{"model": "image classifier", "dataset": "retinal OCT scans (Kermany 2017)", "train_examples": 24607, "image_size": 32, "crop_scale_min": 0.7, "horizontal_flip": true, "color_jitter": 0.1, "targets": ["finding"], "num_classes": 4, "arch": "coatnet", "norm": "rmsnorm", "norm_position": "pre", "hidden_act": "gelu_tanh", "mlp_ratio": 2, "head_dim": 32, "fused_qkv": false, "qk_norm": false, "layer_scale_init": 0.01, "parallel_block": false, "inner_norm": false, "drop_path": 0.05, "patch_size": [2, 2], "depths": [4, 8, 4], "widths": [80, 160, 320], "mixing": "cutmix", "label_smoothing": 0.1, "loss": "binary_cross_entropy", "init": "orthogonal", "residual_init": "none", "optimizer": "soap", "beta2": 0.95, "learning_rate": 0.0013, "beta1": 0.95, "shampoo_beta": 0.95, "eps": 1e-08, "precondition_frequency": 20, "max_precond_dim": 1024, "one_sided": true, "adamw_lr_other_params": 0.001, "max_steps": 4300, "batch_size": 128, "epochs": 22.4, "lr_schedule": "linear", "final_lr_fraction": 0, "warmup_steps": 210, "weight_decay": 0.2, "adamw_weight_decay_other_params": 0.05}
Rows from block 6 of a small image classifier, named by matrix and row number. Rows with one number belong to one channel. Each number is 128 + 32 x the weight over its row's rms, rounded and kept within 0 to 255. All counts start at 0. After the name is the row's rms in percent of the matrix's.
After each channel's rows are labels from the 100 images, of 14976, where the channel reaches its highest value: "top examples" is what is common among them; "patch colour" is the nearest of a few named colours to the mean colour under the peak. Only what is clearly more common there than usual is listed. The data: retinal OCT scans (Kermany 2017).
# convs0: expand pointwise conv (model.blocks.6.convs.0.weight, 640x160x1x1), inputs 80-159
# convs2: project pointwise conv (model.blocks.6.convs.2.weight, 160x640x1x1, transposed), outputs 80-159

convs0.213 090 [174 157 146 129 112 205 170 111 125 114 113 122  82 112 135 200 107 112  79 199 159 143 136 117 126  90 176 161 141 124 194  97 121 106  68  91 141 160 190 122 139  94 129  99 136 143 101 138 111 112  96 108 158 142 103 157  78 164  86 108 140  93 135 105  74 174 126 155 165 112 199  80 170 144 156 109 114 169 147 154]
convs2.213 088 [189  88 105 147 146  99 113 133 130 106 168  92 112  64 155 160 149  97 110 143 138 166 137 136 146 161 148 158 107 149 138 155 166 147  92 144 129  75 196 163 128 132 119 134 112 151 202  93 101 119  72 173 111  95 122 135 122  99 184 117 133 169 103 107 155 116 176 135 139 135  98 184 103 169 129  69 121 141 131 154]
top examples: finding: choroidal neovascularization
patch colour: grey

convs0.561 097 [144 146 108 181 166 188 142 143 141 105 165 139 104 111 151 169  92  83 148 155 145 140  96 148 137 148 130 168 104 140 105 105 122  90 141  80 117 146 133 160 103 143 185 117 154 108 128  53 179  69  97 165 151  90 152 112 153 131 101 102  74  65 131 104 159 118  99 126 188 111 164 183  97 186 105 123 162 125 146 180]
convs2.561 089 [154 139 173 155 126  87  62  97 102 158 119 110 178 103 139 136  95 123 127 157 174 167  86 135  88 108 127 160 127  52 158 151 156 142 123 155 149 109 145 130 143 136 106 136 113 164 123  87 122  50 117  58  64 158  77 145 112 170 104  71 104 106 125 179 119 171 131 113 119 155 105 190 116 112 148 141 147 151 135 131]
top examples: finding: choroidal neovascularization
patch colour: grey

convs0.438 094 [ 99 187 111 129 114 134 165 115 117 123 119 105 169  70 130  86 164  97 112 113 122  72 131 159 135 117 179 124 145  80 147 149  81 137  86  88 171 123 101  80 109 129 171 110 127 131 179 169 101 136 109 158 126 131 111 128 149 138 148 151 159 134 170 164 109  87 150 199 133 161  80 100 128 142 130  81 149 145 125 125]
convs2.438 090 [102 138 133  93 155 156 105  73  68 126 176 162  56 187 123 180 128  92 192 191 107 138  57 112 153 217 100 139 139  95 110 127 145 136 167 103 127 114 101 164  89  92 184  84  62 124 105  96 132  66 109 115  86 102 131 121 156 160 149 118 147 159 133 153 149 137 114 178  96  96 154 148 130 156 150 124 130 120 113 179]
top examples: finding: normal
patch colour: grey

convs0.486 093 [142 153 146 104 121 146 138 114 116 126  53 135  80 141 177 105 135 153 116 122 108  82 106  82  48  88 159 103 110 149 160  99 106 178  89 119 105 131  82 134 122 115 173 127 143 160 207 142 100 111 175  74 122 130 128 152 183 158 105  86 178 169 179 132 135  94 138 214 156 218  93 142 114  88 120  90 160 148  90 187]
convs2.486 086 [152 138 118  79  98 148  81 156 159 128 193 102  80 179 109 147 138  78 170 116  98 148 135  99 124  70 127 134 166 111 125 119 110 135 143 165 103 101  85 135 104 127 187  93  77  74 168 114 125 107 131 120  85 154  74  82 138 193 108  75 132 108 102 132  65 113 160 170 126 149  91 171 178 107 124 160  77 124 110 135]
top examples: finding: normal
patch colour: grey

convs0.506 099 [137 124  99 146 181 109 122 107 159 145 112  81 153  88  94 123 114  99 132 177 164  93 155 151 100  93 151 166 119  68  93 155 129  86  89  94 105 116  90  76 126 135 122 104 187 142  91 128 122 142 108 209  84 107  85 139 103 168 121 104 119 107  93 124 105  90 153  98 104 200 141  91  84 112  71 135 201 109 127  88]
convs2.506 114 [116 173 138 142 160 118 149 129 143 146 129 112 117 108 154 136 126 152 152 177 127 139 106 126 120 179 158  98 176 114 184 114  78 168 126 155  91 120 146  79 113 202 139 102 175 183  22 106  83 174  64 104 107 116  84 151 115 158 138 184  78  84 139 156 110 147 182  96 133  95 137 127 150 141 165 135 139 101 162  72]
top examples: finding: choroidal neovascularization
patch colour: grey

convs0.211 091 [161 157 142 109 176 160 110 121  58 110 125 115 145  87 175 131 152 133 106 178 157 129 119 130 105  96 144 157 186  98 174  86 133  52 103  84 108 136 121 129 143 105 111 100 130  97  84 168 129 125  88  93 126 174 138 175  95  75 138 142 159 110 138  89 122 116 137 118 147  99 136 134 164  78 117 103  54 150  77 109]
convs2.211 086 [141 139  66 139 173 141 165  94 137  88 134  80  51 109 142 168 137  96 137  92 171 156  99  90 106 177 133 135 134 125 126 157 155 143 124 138 126 130 150 106 114 110 148 166 152  85 191 105 126 105  98 145 125 164 157 188 166 111 131 172  94 104 103 129 123 110 133  92 160 233 138 197 110 144 116 111 156 149 152 179]
top examples: finding: choroidal neovascularization
patch colour: grey