config.toml
model = "image classifier"
dataset = "retinal OCT scans (Kermany 2017)"
train_examples = 24607
image_size = 32
crop_scale_min = 0.7
horizontal_flip = true
color_jitter = 0.1
targets = ["finding"]
num_classes = 4
arch = "coatnet"
norm = "rmsnorm"
norm_position = "pre"
hidden_act = "gelu_tanh"
mlp_ratio = 2
head_dim = 32
fused_qkv = false
qk_norm = false
layer_scale_init = 0.01
parallel_block = false
inner_norm = false
drop_path = 0.05
patch_size = [2, 2]
depths = [4, 8, 4]
widths = [80, 160, 320]
mixing = "cutmix"
label_smoothing = 0.1
loss = "binary_cross_entropy"
init = "orthogonal"
residual_init = "none"
optimizer = "soap"
beta2 = 0.95
learning_rate = 0.0013
beta1 = 0.95
shampoo_beta = 0.95
eps = 1e-08
precondition_frequency = 20
max_precond_dim = 1024
one_sided = true
adamw_lr_other_params = 0.001
max_steps = 4300
batch_size = 128
epochs = 22.4
lr_schedule = "linear"
final_lr_fraction = 0
warmup_steps = 210
weight_decay = 0.2
adamw_weight_decay_other_params = 0.05
Rows from block 13 of a small image classifier, named by matrix and row number. Rows with one number belong to one neuron. Each number is 128 + 32 x the weight over its row's rms, rounded and kept within 0 to 255. All counts start at 0. Numbers have three digits each.
After each neuron's rows are labels from the 100 images, of 14976, where the neuron reaches its highest value: "strongest on" is what is common among them. Only what is clearly more common there than usual is listed. The data: retinal OCT scans (Kermany 2017).
# fc1: MLP up (model.blocks.13.mlp.fc1.weight, 640x320), inputs 0-63
# fc2: MLP down (model.blocks.13.mlp.fc2.weight, 320x640, transposed), outputs 0-63

fc1.534:105117168093167174156128169115150134056059119109143139154143186222151119095142136164151131148131132176166086120102157122173110066093124084143118059136122140133108106124150113086131178128083151
fc2.534:178130110103046087141148136126091093107143096174121155165123103135092129124130121066122159144133116102157089079143140127134136151173162146149100157084080130162151130094130082119113059175132156
strongest on: finding: drusen

fc1.403:127172122171176124104136156162087123121080163140124106115124120129151171141154163154068148107167146172088140131121141122116141130090060153139151104139128126144078135139095119131067175076104182
fc2.403:126130099142091083148112112140145114135116093170166140165142150183127165127106114097198148192056172103152137077096158160134137130157133170156107129185162093139143162096175116191078069148125164
strongest on: finding: choroidal neovascularization

fc1.414:130105155086097076133131095112116197147152171127161144108113091106096120103191107154081128141106079073098176149184132148080090108074137152085150105160113098110131152145126142145067106141151078
fc2.414:102052152199136138106052146169136120153092095125142127209113120148151149136186179125140113131161121095154053172101150153133113089109138159148119159070117111143099104108123129114162139149168131
strongest on: finding: choroidal neovascularization

fc1.62:108096178162146112130111125108070139165118178146144057127211184177112174078163136148161054124144108143135152128125172090108087139095141099143136062122139142131121126114176117090187160117137157
fc2.62:127134131106036161095110108164185103147109101140162147175097137127103076149212131125118095073143117153127206072135160175140132153148114069129182120136112140091157141164176147168122153173199139
strongest on: finding: diabetic macular edema

fc1.622:171193064143132094143135116121164138103148156141070165102037070080174092105097147112083170058146144145142119111166109123129136116143114153086087205169140150122134041129139136134163131094124156
fc2.622:157076148119175079122134146131080101149074167177118161124167144131116130115156168091139078137132100101129136133147087076089156070162119176138190093157140142106126161153085198107090139179131146
strongest on: finding: drusen

fc1.325:092071191113197104117120163098200146085145183157112196092130138174138154130115104143095142164037143149108127180106108114091134110092061095090161096167108180119131124096146098148143175103138072
fc2.325:114200095123104095106121092093157085130161054104091076172172115176121148118154171144205087095156113104104098073087146108154142119170133108150093108148177122143147108181131096133190120126118137
strongest on: finding: diabetic macular edema

fc1.606:100121144148090099090114122135082162125112152130092069093126061107081126064100136124137145174090153138090148139176092166062107124083205173095088094128145111161182123125106110150087116100108148
fc2.606:128147129149150109144096214137173132102116106106126128152180093132057104088140119097152124129065096083099099119172137140142112127205173121096123117107157120128188156117181087133160052102156115
strongest on: finding: choroidal neovascularization

fc1.257:083088100103142163132130137162152088137096128093141094171126180190143083148110151153168116159055140116091134172136132117109084108106089108153077046160125122110157122102151028110163145162101207
fc2.257:141194093145178095112149131162056142120094118142111117109099126160137129129094083102107103156101189159118122116105184117096160171157135102125133147069147138169163142112121114115129111138136096
strongest on: finding: diabetic macular edema

fc1.23:174093112145092130158102095118083180174098097109101114079075061119077107081081125147093105134170101157052139124145070170119095114138205167146151165110114160140144098145170142132086155144108096
fc2.23:133159122130118128102092105165190148146093180181118145187148085134115170135164076120132128139087130142139120131084093102133178160158110139108162105154154184154116098075091102086174081108112111
strongest on: finding: choroidal neovascularization

fc1.250:096082154108145090096092111120125119065133164083198153125116122103128141181129116174115096123095113061120137121149145094119122135137107116069117120116128104077127191120103111098138130136088098
fc2.250:130090096110067113148129152119179138180136073101176136108194129108174172066132128134115109169140137146138162132140158120020134168151113143105091101120123165141139136206162153160114110161117142
strongest on: finding: drusen

fc1.397:115149109142139115102146118175107129167129151099162127059091084157101144135140171073084123081151112144146148079164121130134152118133147164089125165140152118122154084105193117122080095080090130
fc2.397:116122148108172102162161144111105130171115086132135098098171103085125135102167169093162179185152101114123122215157091134120160180112099149057173075126088079147153160130109136169137091135101163
strongest on: finding: choroidal neovascularization

fc1.225:118115137081106165173177127080067112095096080133041164135105116174156162100082042149186101134093170135118145102184125168151142114178150145141144151104105162114141162155117043149132154129136091
fc2.225:100104089123080105115145119090150123117169132146137084099121118154135103131227148132158182184142162104080174192127157134166124130087096167126162149157133128138125206141139161151116084119127122
strongest on: finding: diabetic macular edema

fc1.105:173132116120131099070128117090122163076092121116129152126135084097098160142155156125092182087070103083137160116102057071096134117171111077103161135148116100127142122138101095156098098128138122
fc2.105:124121092108094088180097126147137134094118198146145120128171105121147102121093124141131142146110086125097148138128099142154149149111101150106133152132143145199110137126115178161130187169107187
strongest on: finding: choroidal neovascularization

fc1.517:149117135109176130097157123093140092137102133127147113133103148180131090165171121140159133107078116126101119088174164088135112090131105119134143085124150137152143129134177132131186140114143205
fc2.517:153175108156175100132129172043076179116101109084194161085062149175120149113115101176108126129120160131149159146175124155127116091125112180147205177135194124125086114117111132151149136113185120
strongest on: finding: drusen

fc1.617:141112148099149125113128136135181102076098176125149162099156155151098099132123198078106155169031101160134130145132086142113105128096099149116117085192144157128116128155141085074171107122096137
fc2.617:056159103138112071120116046150088157148179111142116200129099114153139085128144054157119157107144106093145097129102120141143125130100131126168121138196065147127139145123169153112123167136100088
strongest on: finding: choroidal neovascularization

fc1.435:156082097112134071116120111142151090160113083129166160059151089149140152153127133171166106109088106138155164108148163163139166097129117145076119147156124087101113106221077116195115124072150123
fc2.435:084159170129133084181116152159054119117152083146099140168084194096101116099087132147128096154078169118208099143156179133096082121111127012149160156113157085157109152115166109140108116079157139
strongest on: finding: diabetic macular edema

fc1.537:174137147155121126066124146156070151150106111152112110132094133134121161110095187200096128134141119137115115117151090091109107090114140167112152236132133089161098107114128125130114140096094121
fc2.537:156111085159132111169155073166144096145100136136156121132054152114153112095146131107137165138076139173105117143135110105119198079129175178168119042119151123113134109176121175098155137179200114
strongest on: finding: diabetic macular edema

fc1.117:126081159150080092141123133149155138118167109131162114073074087077101149097164071137096132150055066080166173143146127128117122112092181138030192111184114108098157098186079137170172149186151073
fc2.117:170148078186165115071099082152083187122093100115099127144149126119139112139139116130176110085132123101104129134160177172169129104160122126100142151114146109120113140142134170161064172129150162
strongest on: finding: diabetic macular edema

fc1.519:163115134037118189183129104112174088082110141173161087081128163114182121134171122100171126088157132120121152053095139117117123145105143107141140121110102112133166088073112115189154142219102149
fc2.519:105182092207144092104097144122087142121096115152081183119147096126130164149110085150127166151110141142149189121118130118151194135098133131160138156115099100164123149172163111118157086148181140
strongest on: finding: drusen

fc1.597:140119106129128122106114118147111148126134142157115100027079093108118101161127133130077117140097073109131101132117058163106116132114176202070125160097127085126198131151116108124067111122112178
fc2.597:115079118136152118142142108185172124089104193058140148173145124168183130095167125095192129175191146178190153108122107147107145067110161153157077111158094135110090162124110146139067066123083087
strongest on: finding: choroidal neovascularization

fc1.48:102119141097164137135155122170125102096129134083125121151143207116149107119081155147103179117134151142059104049090098126115105116122135123114108076143143082133147111028129079140155141120059137
fc2.48:110158104175130119121155190112129112098125144185087138136140104087110112128121082092107118197150149072151108117073145137062124090136170122107087163183082102126126089163129200158165103114144127
strongest on: finding: drusen

fc1.551:144056124181142098125155119097115110085036092147135126131179110183164115156119117185132149120059137133113119196093133129138137123158066114165121104188178128127137133117113088181121141123051154
fc2.551:126145081161151104116095129151088154133165089126153155114114149131098165114153126093228089101121129143157147121127123164116151141059152063096148113174090093164154173085144109134121038124190110
strongest on: finding: diabetic macular edema

fc1.307:131148172142202184127110158102181161154131110115111092064067171170165127106152168109080156078173199105117138116123110106136118131089123126136125120117146134129102078107130112181144075104139145
fc2.307:126181119112121093089157133162130131097107145139108160162132121137175112111076097144158180155162182095151178121168167121072146087155084159146081081098132112113159097120119098082102150097121182
strongest on: finding: drusen

fc1.393:121154126163134215159127142161098058136086093165141086091073090166169165169095138112110079103124125149145102124145138093118117150107128116146074180135180091105129124105155163092138100147111143
fc2.393:158165112132124124110136137130134096103165128143126131099152157095199139113090130072150109146099169119156107117183155149125141133137144163123161124122086163172147127151111174146156127119152168
strongest on: finding: diabetic macular edema

fc1.587:108084146189142133132166143088124097114072091162149103180182145168149095090134046172151116149020151156104126183137140074073157083105146054191094148123092136138180081099138081150134164141101128
fc2.587:120133094128155183154156154161080192153119088108138120118138146115168082093149126123151095075084062087112134098107178124152113125152197149150192081124150141157140108142129164130111130076167143
strongest on: finding: diabetic macular edema

fc1.560:148135128134117032136104114116134176106169151120203130115111073059144098067164133151082113134101122088163214126127108144085094143102141152027187122113128089130136123131069140149094113148149094
fc2.560:126096184113201132181141141145154115123089095080126085100107126065110150110110103148158095080139153130144144153156132096151131116157129105135136124156131088157098114117162186172030107193132193
strongest on: finding: choroidal neovascularization

fc1.235:144160153084162181161127132133172116074120146133102111143109140147140124143089145125157075145120162105141060100102134118122135077114080038190096079170139124118118084099182170100220152112118161
fc2.235:108190146115133125126178112122121222122128096166087135039134161103108160143198112080077091080179118131135079080153069109070067154150095119092169092072106146098138117148147077131088145135161141
strongest on: finding: drusen

fc1.183:086140123137122176127136185101119110133065145147128107170083150160169097172117173125106115096102196180105066121125089063146182089138123121186097150144147111150130113108159079116095124109118189
fc2.183:125139132092117072125123071131081164126143137118080109103138130066097127110151138165110067174062083158105124174135159144131108091189095106128168134154112134133172080160079108114085173146139137
strongest on: finding: diabetic macular edema

fc1.106:103116130109145087097141130134150160098150136133161144098133117097130137121180101176105126187075103096139185153123126193145131137145143098051176108143119103088127153124080087055120141141122067
fc2.106:069156083082151133178155160160142100089110048100103124099168139133180160112076096167101150109052109112149170137166093166109172184092114168123061143141134126101131102156082142153124128153151154
strongest on: finding: diabetic macular edema

fc1.172:162161124117157167085106128139150112139046121132106129143108166157174156118142159125143115117191142144080146100090178106155120123095112117182128079105132181193131120146101090109173131079127157
fc2.172:121113086113102111114145145154082154150081063122114136155113124123129138150168168127158165121119149142151104093101206171125121129113198168089167157128082089084150105120141115056123096143127114
strongest on: finding: drusen

fc1.181:194138090134099193136150138141157115112123096139085160136138169153109150105132150087113204113118150132144071120169148120119160101126161165133131113128132159153089125067126095112132178191096095
fc2.181:108128090147176075111085148151138166120181084200151100163127102141104137138187119158118158125089135052125145151082208134105081091085112164115143184100133135139146110133098119125069101134095183
strongest on: finding: drusen

fc1.297:117080128118161056098166122092156142095133099124173132102131115114100106151159047171073160141055087062144178183135135116129129128095150118078158117163053113124128112132107151154094145105169082
fc2.297:071076113099101166156116067186049120146131116160072162149135117102112145140075122139172142145114126105152160119139145097119176145131134164152126148119189124114146131107082105153112173130121179
strongest on: finding: diabetic macular edema

fc1.365:165140142108063101124173101082155134133079108121101121127124083133142171140103108188145178067057133128089124151133123151201093143145165166084151129144072120116129132121103132205074119162158086
fc2.365:094134147102211166119099117145057189094100110115107095151121135111098116101122138112156111144108172089106108164160134119061121164122178115155117209126184138068101092126167192117098113107121134
strongest on: finding: diabetic macular edema

fc1.404:137089164080169084161116129130139142097106163091115129085119082097113143111111112115111161174083118056143109182063089148117167090115160147084147106144081055124143141096075110154149069139112081
fc2.404:106120078134101143166169122176086147169132032107164135127195109121152107176141137123146164068140152098144144062118157113135158134099135180084141140137095187075159108151121166172113145143076123
strongest on: finding: drusen; finding: diabetic macular edema