config = dict(
    model='image classifier',
    dataset='retinal OCT scans (Kermany 2017)',
    train_examples=24607,
    image_size=32,
    crop_scale_min=0.7,
    horizontal_flip=True,
    color_jitter=0.1,
    targets=['finding'],
    num_classes=4,
    arch='coatnet',
    norm='rmsnorm',
    norm_position='pre',
    activation='gelu_tanh',
    mlp_ratio=2,
    head_dim=32,
    fused_qkv=False,
    qk_norm=False,
    layer_scale_init=0.01,
    parallel_block=False,
    inner_norm=False,
    drop_path=0.05,
    patch_size=[2, 2],
    depths=[4, 8, 4],
    widths=[80, 160, 320],
    mixing='cutmix',
    label_smoothing=0.1,
    loss='binary_cross_entropy',
    init='orthogonal',
    residual_init='none',
    optimizer='soap',
    beta2=0.95,
    lr=0.0013,
    beta1=0.95,
    shampoo_beta=0.95,
    eps=1e-08,
    precondition_frequency=20,
    max_precond_dim=1024,
    one_sided=True,
    adamw_lr_other_params=0.001,
    steps=4300,
    batch_size=128,
    epochs=22.4,
    lr_schedule='linear',
    final_lr_fraction=0,
    warmup_steps=210,
    weight_decay=0.2,
    adamw_weight_decay_other_params=0.05,
)
Rows from block 12 of a small image classifier, named by matrix and row number. Rows with one number belong to one neuron. Each number is 500 + 25 x the weight over its row's rms, rounded and kept within 0 to 999. All counts start at 0. Numbers have three digits each. After the name is the row's rms in percent of the matrix's.
Before each neuron's rows are labels from the 100 images, of 14976, where the neuron reaches its highest value: "top examples" is what is common among them. Only what is clearly more common there than usual is listed. The data: retinal OCT scans (Kermany 2017).
# fc1: MLP up (model.blocks.12.mlp.fc1.weight, 640x320), inputs 0-45
# fc2: MLP down (model.blocks.12.mlp.fc2.weight, 320x640, transposed), outputs 0-45

top examples: finding: diabetic macular edema
fc1.428 095:469468546486488484508508518500474557484468481535486492496516485559471485471476527520500469519478503509511490479500531512469481511470513502
fc2.428 103:520531475525535522465496494499491482516521548500447504508484491492562475489519479504496533471457528496499512512514490517533477491503510479

top examples: finding: diabetic macular edema
fc1.376 094:482462515482502496518489500490513475495470498501493451466510574536492482519474497500530509481493513516461458491513498459515480488486501493
fc2.376 102:528482522479521494475505449533486479438485515489486511512473440508483518521512495477510480513489533526491532496486467530535479482477516507

top examples: finding: choroidal neovascularization
fc1.482 088:488459519496506470510501482521478519525485545510518489504468484483526522442533493505447514466490520497506482469508479536456480540474502542
fc2.482 095:493506496493440528514527514496522499499528487463492497462528515493490495516515488529471508472510538477494513491485500510529494464449519477

top examples: finding: normal
fc1.629 107:591479459479486487500510506492475547524476470516467502500478452469528519473465454498456520486518485495506490484513467523490521512511545504
fc2.629 093:428491492461476493522547510495484532502488539495518502498488533493450504525499491469511479507499529514506507515476473491513488555488539510

top examples: finding: drusen
fc1.25 104:564486494509490464526517524491454549493478436503481504487508452500499505493497466483465519476483496502486485506544458488494493495512552511
fc2.25 098:480550490492464480461483501509484481522516486543522514484485544520476488477498497488463472528501487503501507488487507495502503500489491512

top examples: finding: choroidal neovascularization
fc1.435 118:521497509510504448542481468492493531534509524528535527460481476472484533463507470533488517494487479462516497506525492529465496494506550516
fc2.435 101:501502477494501479477502516491502501536469485493518474514520492475484489498547487477504469443518486495479525510507502525532503518479469517

top examples: finding: diabetic macular edema
fc1.632 092:465538569497516512543514507513514511473545503498508543471506474515473501469491495508473521493484470475501523498515455512479525486472504517
fc2.632 101:571523442515492500492501515507509491507477578489503513530539509515542459533469461497518510494458522501495496480511513518487477528481502501

top examples: finding: diabetic macular edema
fc1.198 117:512480509511452445517518477509534534493498535485500528524494472493493530502506432554505496522432465493485525526484483497460515512506510508
fc2.198 100:470479474463558511499478506474505499542491445486554489518524514521499512497499509481499507476521494509488481524528482533506527526503511483

top examples: finding: normal
fc1.516 097:516527524466521522496509515471465498514459464531486475471533479491545486453473454516491512467518483533472488503511490527488506501506510485
fc2.516 100:519501532491505507562514484524555482443513545458462451517514485441456499465532475510478450517516496485504492503458488501500521507497460490

top examples: finding: drusen
fc1.630 137:519478513507478470505520491501515539501492520504532509493515490510501532458521463515526513532496479480517529539553501530489468500454508476
fc2.630 117:483551489511511471476498485475468484501476481492460508550528526526458496494462514513509436460495505510493491499525512463471508502495511494

top examples: finding: diabetic macular edema
fc1.519 094:510476499502465509488488519503505507464484512508489511458514479475557538488552502497530480551477452486499508479496474505501474516487543508
fc2.519 103:510486504450509507494532487470478540492540501509496486526503530553458478540528507491474527457479519509500530508490532490504523492522509460

top examples: finding: diabetic macular edema
fc1.331 092:494483467496487506486532504482536504457513462520491485472536505492536495518504430512505521480507548506497510502470505539502519472506515531
fc2.331 098:534530535460515513490494508500503463485557460473539478519462495481447474523468473502534465502485502479489474555497494465550514475526516513

top examples: finding: diabetic macular edema
fc1.494 095:508499507480526534500506468512442511508506505483515569478472492514503513523491518542463475499537522508524572495514458504486499487508494580
fc2.494 098:491497531506481505470502509495493469492474551484548457466475485496516484491552489513505502524464454466520499471502509489502535482444543448

top examples: finding: choroidal neovascularization
fc1.329 108:541499494488499458502490469509480485488529486490529504462488463485500496456519481547493526542473510482518529521522501477496502527471487541
fc2.329 097:474501491520467518498529499485489471490488510503531543517505535469487504529449493534494513479461502448516511528530524522530485494491532473

top examples: finding: drusen
fc1.429 088:491507450568502520501499484472513539484483513536483517480514470521448521501502522512517536467501492493463476525503476476469506520497451451
fc2.429 102:503526533466524537541481503478519489500485503483480532557534512497543479480479453491491484495450508493492482472438532496528481458463465454

top examples: finding: diabetic macular edema
fc1.377 100:538500534482476531496500520523463531499493504487503498467481495486528503580497505532482496508492535507475527504466471454527480491458519487
fc2.377 097:495508443513486487464489497519542522472487499507533525476492535506479516518445457473525498542492512522532534507502505529510510473513476483

top examples: finding: diabetic macular edema
fc1.552 101:497492530489491440487481470470518530481508492498525533466551460471481545506517481516517525488506505462506527492519492487467486486514551532
fc2.552 095:538489497481522534505538506545465471495505524502511500557514541498483479494500524517480511462493508540541502508521490534518524501477496476

top examples: finding: diabetic macular edema; finding: drusen
fc1.542 090:462470516520510454521526516500524499529484517514512510482515504539477495486562491506539493490494476488472495525511541502482515492506503474
fc2.542 101:541493484536480532497506512485474489510477483538482536523524490502481484458474461473491473487542472515509518525477499514554520508503496502

top examples: finding: diabetic macular edema
fc1.347 093:508506513531508489520504522505498472493511468511502506470498495468504510512549525441518542525507535485474528527518469513523508508445515506
fc2.347 100:501480483540448514501472508470447459550521500495523513522522523487508486518543512528507505492456514519533465497533464488487497518497495502

top examples: finding: normal
fc1.50 113:530510527476492503522494476460496560521503493526511535466462456480517521476491477491473497461490459502439475505516484537480498507511526534
fc2.50 096:498478494487481529525478524482490469523504475486505522513513534493483521552464547510498527495492448494496510532497536525477488528519494472

top examples: finding: normal
fc1.619 111:545507513528488503515518480491486515493492474497485509491465474482550526480477488495466538449511490512487470471497490498526474479493537523
fc2.619 105:464502484482475510561466471514508552551500540519518528545484496474475500513457506477488501528499486462516497515533541525510492518528463489

top examples: finding: drusen
fc1.401 097:467511526453520510510508521536519503462510518483479496517485529543494460508485512516538460484472503475522512501495526504491478480505535494
fc2.401 094:484485468475475526460525456471493491463506445483516494518529515470542500505490444489500530528461498444516493504523487517517509530534497446

top examples: finding: normal
fc1.6 108:517448498483493512524481491483496533513459505503475482491493487536540506481469503498456521479489478537508475476506465485478511510509521461
fc2.6 091:550522490524490505497530528501520536468544485539516487522501488531471490535510532487504503505511532432533476512541484510498485483531527479

top examples: finding: drusen
fc1.459 094:545476498510515507501488485511491508447497475473525495468491492519525497484534472535502480443468501508541563500516510466461489514499506499
fc2.459 104:466514507523499492509483505495545468534534464462506470511525493501471529524484522508522481497490523528525470521462438508505523512526492516

top examples: finding: drusen
fc1.431 089:546525506528465475479496502513532501498493484543466462470493446487492521460555478496488491520479538482547507523503504501487442519473504514
fc2.431 094:503492508491520490464506512504478475465514480501529524506513540519483467461509506503482470530469490518513499527518516491544549466513527501

top examples: finding: drusen
fc1.444 095:491512539502515493512503502501504523482506500489521487488486508512496530490491499494499490453522511487512466480524472464465489492524494537
fc2.444 097:519502469491489510501488486491539457510498479503525535472532496515538487502459486488532506517467518486515501542481467502530537475499519486

top examples: finding: normal
fc1.574 100:523478465500508514541533477481495516495502500522464498449501524484506540459491468523461506495485528536556504443505472506457491482516523495
fc2.574 100:511506488501485462450473513552443465480525467496493510469476508483421529519531497543462522497519509500501480485521531490455512504508531512

top examples: finding: diabetic macular edema
fc1.455 102:515455526518457482483513472489523506541512543519476487505495530539546542468498474544496502494453497535465505462513505489469483480474510467
fc2.455 099:509493513474532510488525515475466500463477452511540498510486526482471504480510498478483500473514471483482516558476465533528454490526460498

top examples: finding: drusen
fc1.15 099:527527506511517500486533483480469506531497470518507462493462491485534550507478524517496510476526477484488483472502485460512517491508530540
fc2.15 099:497504479481493480522505484512489486484516508445456493456468479481501462559473467501485501531535488481485498433516502547487452496486537476

top examples: finding: drusen
fc1.487 095:485529526513493514525482472496490548533454481535527483487515469487458458533470527527479524485508514511480522514486511523514528524501524479
fc2.487 101:481484466485486501511533513540479453479542572510483493519511535499524495511507496551542487502529500508482442478492448500527536468489499504

top examples: finding: diabetic macular edema
fc1.46 098:492491522497492505517455524517514499469497449511501450564521530527465486510525537478534496510494533503509477515464487514505471494510460456
fc2.46 102:499513458524445486448523496514455517505511472511447503520441452506531455472547486526481519485477480531492487448481475493465483474514518477

top examples: finding: normal
fc1.218 092:508507477496483507557508489512468479470522493507463495498515534498514516499458464532493528504471511515502517487513512474477485452525532482
fc2.218 093:518510498518496521457460481512547489477473451512492516496479441485436517517502506533507495489506499485474536499509443495540468485514516515

top examples: finding: choroidal neovascularization
fc1.64 100:534482474493489495506509468483499552490508456478499494445506493497459516487454481491494483516525503495483495457538468486453455510502554530
fc2.64 098:510496525510525471537474479433529492509517529482531525513506486500438536516552498515484536507528551527485465503472473517491507487486506506

top examples: finding: normal
fc1.508 097:496455460508477487511535566471499478512527488478510462469483491463491506530499497538512492550492526547498509505532488469518502520512514526
fc2.508 100:535495520500558504493483501470480470484480484468470491530478491493511489481495519479523509496499533515503509538466507523546537475485505485

top examples: finding: normal
fc1.635 090:533476490503518501501505491499504488463516480516534497493460492520462518507487479517471512483469513505544542506511463530487502490473538499
fc2.635 097:504465506502506533476453526487471486518507475488515522523491508486516467459489466518475497487542481503499450475502581520547541522520483468

top examples: finding: normal
fc1.386 099:488491508518514498515499515507528477531471475520522505525511496521489498493497433527537507481465520513437522523506517530496445516431465464
fc2.386 098:470514461485478496483487522454496481455520497480522521530507502512499497403520535445463488507498510475533503461518472479490477469513505520

top examples: finding: choroidal neovascularization
fc1.467 092:515475477476437506502511498489460517531484484503532499431521472492483540507455539486442495492500451493484465470509499532477491507521537521
fc2.467 097:471546511492522463502520514502567513471516527512494511502469487578434533503524537489506491495518539482415483536515547531497514478511486507

top examples: finding: drusen
fc1.485 100:524489518554490537519515501556493496518477512516473469496481477533483463487520503504463478503497488510490486491448460471469470476517455470
fc2.485 101:563492461498494486497492494454520521512503530492490482503485500490507454452488489474549512486507513500494480523544524520508551487514506491

top examples: finding: diabetic macular edema
fc1.212 146:474523482525523538500494520495491474482457516528478460493508534555517501531485529498510500496503545574491457472473466454508509481516473450
fc2.212 117:485473541489480468527499521482501498503488469508473516517487502498507502469495515512489500554468502459513526502534522535491490459524514586

top examples: finding: diabetic macular edema
fc1.325 094:496505463516476511531515526487491497466518513498481501482493504476518508528479493503523509557495521521530493497527517513554510504455504522
fc2.325 094:467468530432516508509515506498519526529472529483490529516502527522513501495511478518502525511505493519504488495520531504516536537554494497

top examples: finding: diabetic macular edema
fc1.204 097:541481487535471493474498496485473530477494465491487491530481469469502481461509442523499507479474498479461563492505497509494488518469547529
fc2.204 095:478497518498512499515493503499495476487493512498571518436540522520479458523504496518518450510531504501510453481460498475493516440525500465

top examples: finding: diabetic macular edema
fc1.29 091:486492470485467524508515502514478549435498490499519536532476488512445510509485496483518504535435516474527503498537475513485440486505531519
fc2.29 100:476522513516558514443495458530488504468506522464500479465515531522560504467530454515541523447468508541499514511538507502503544507478502520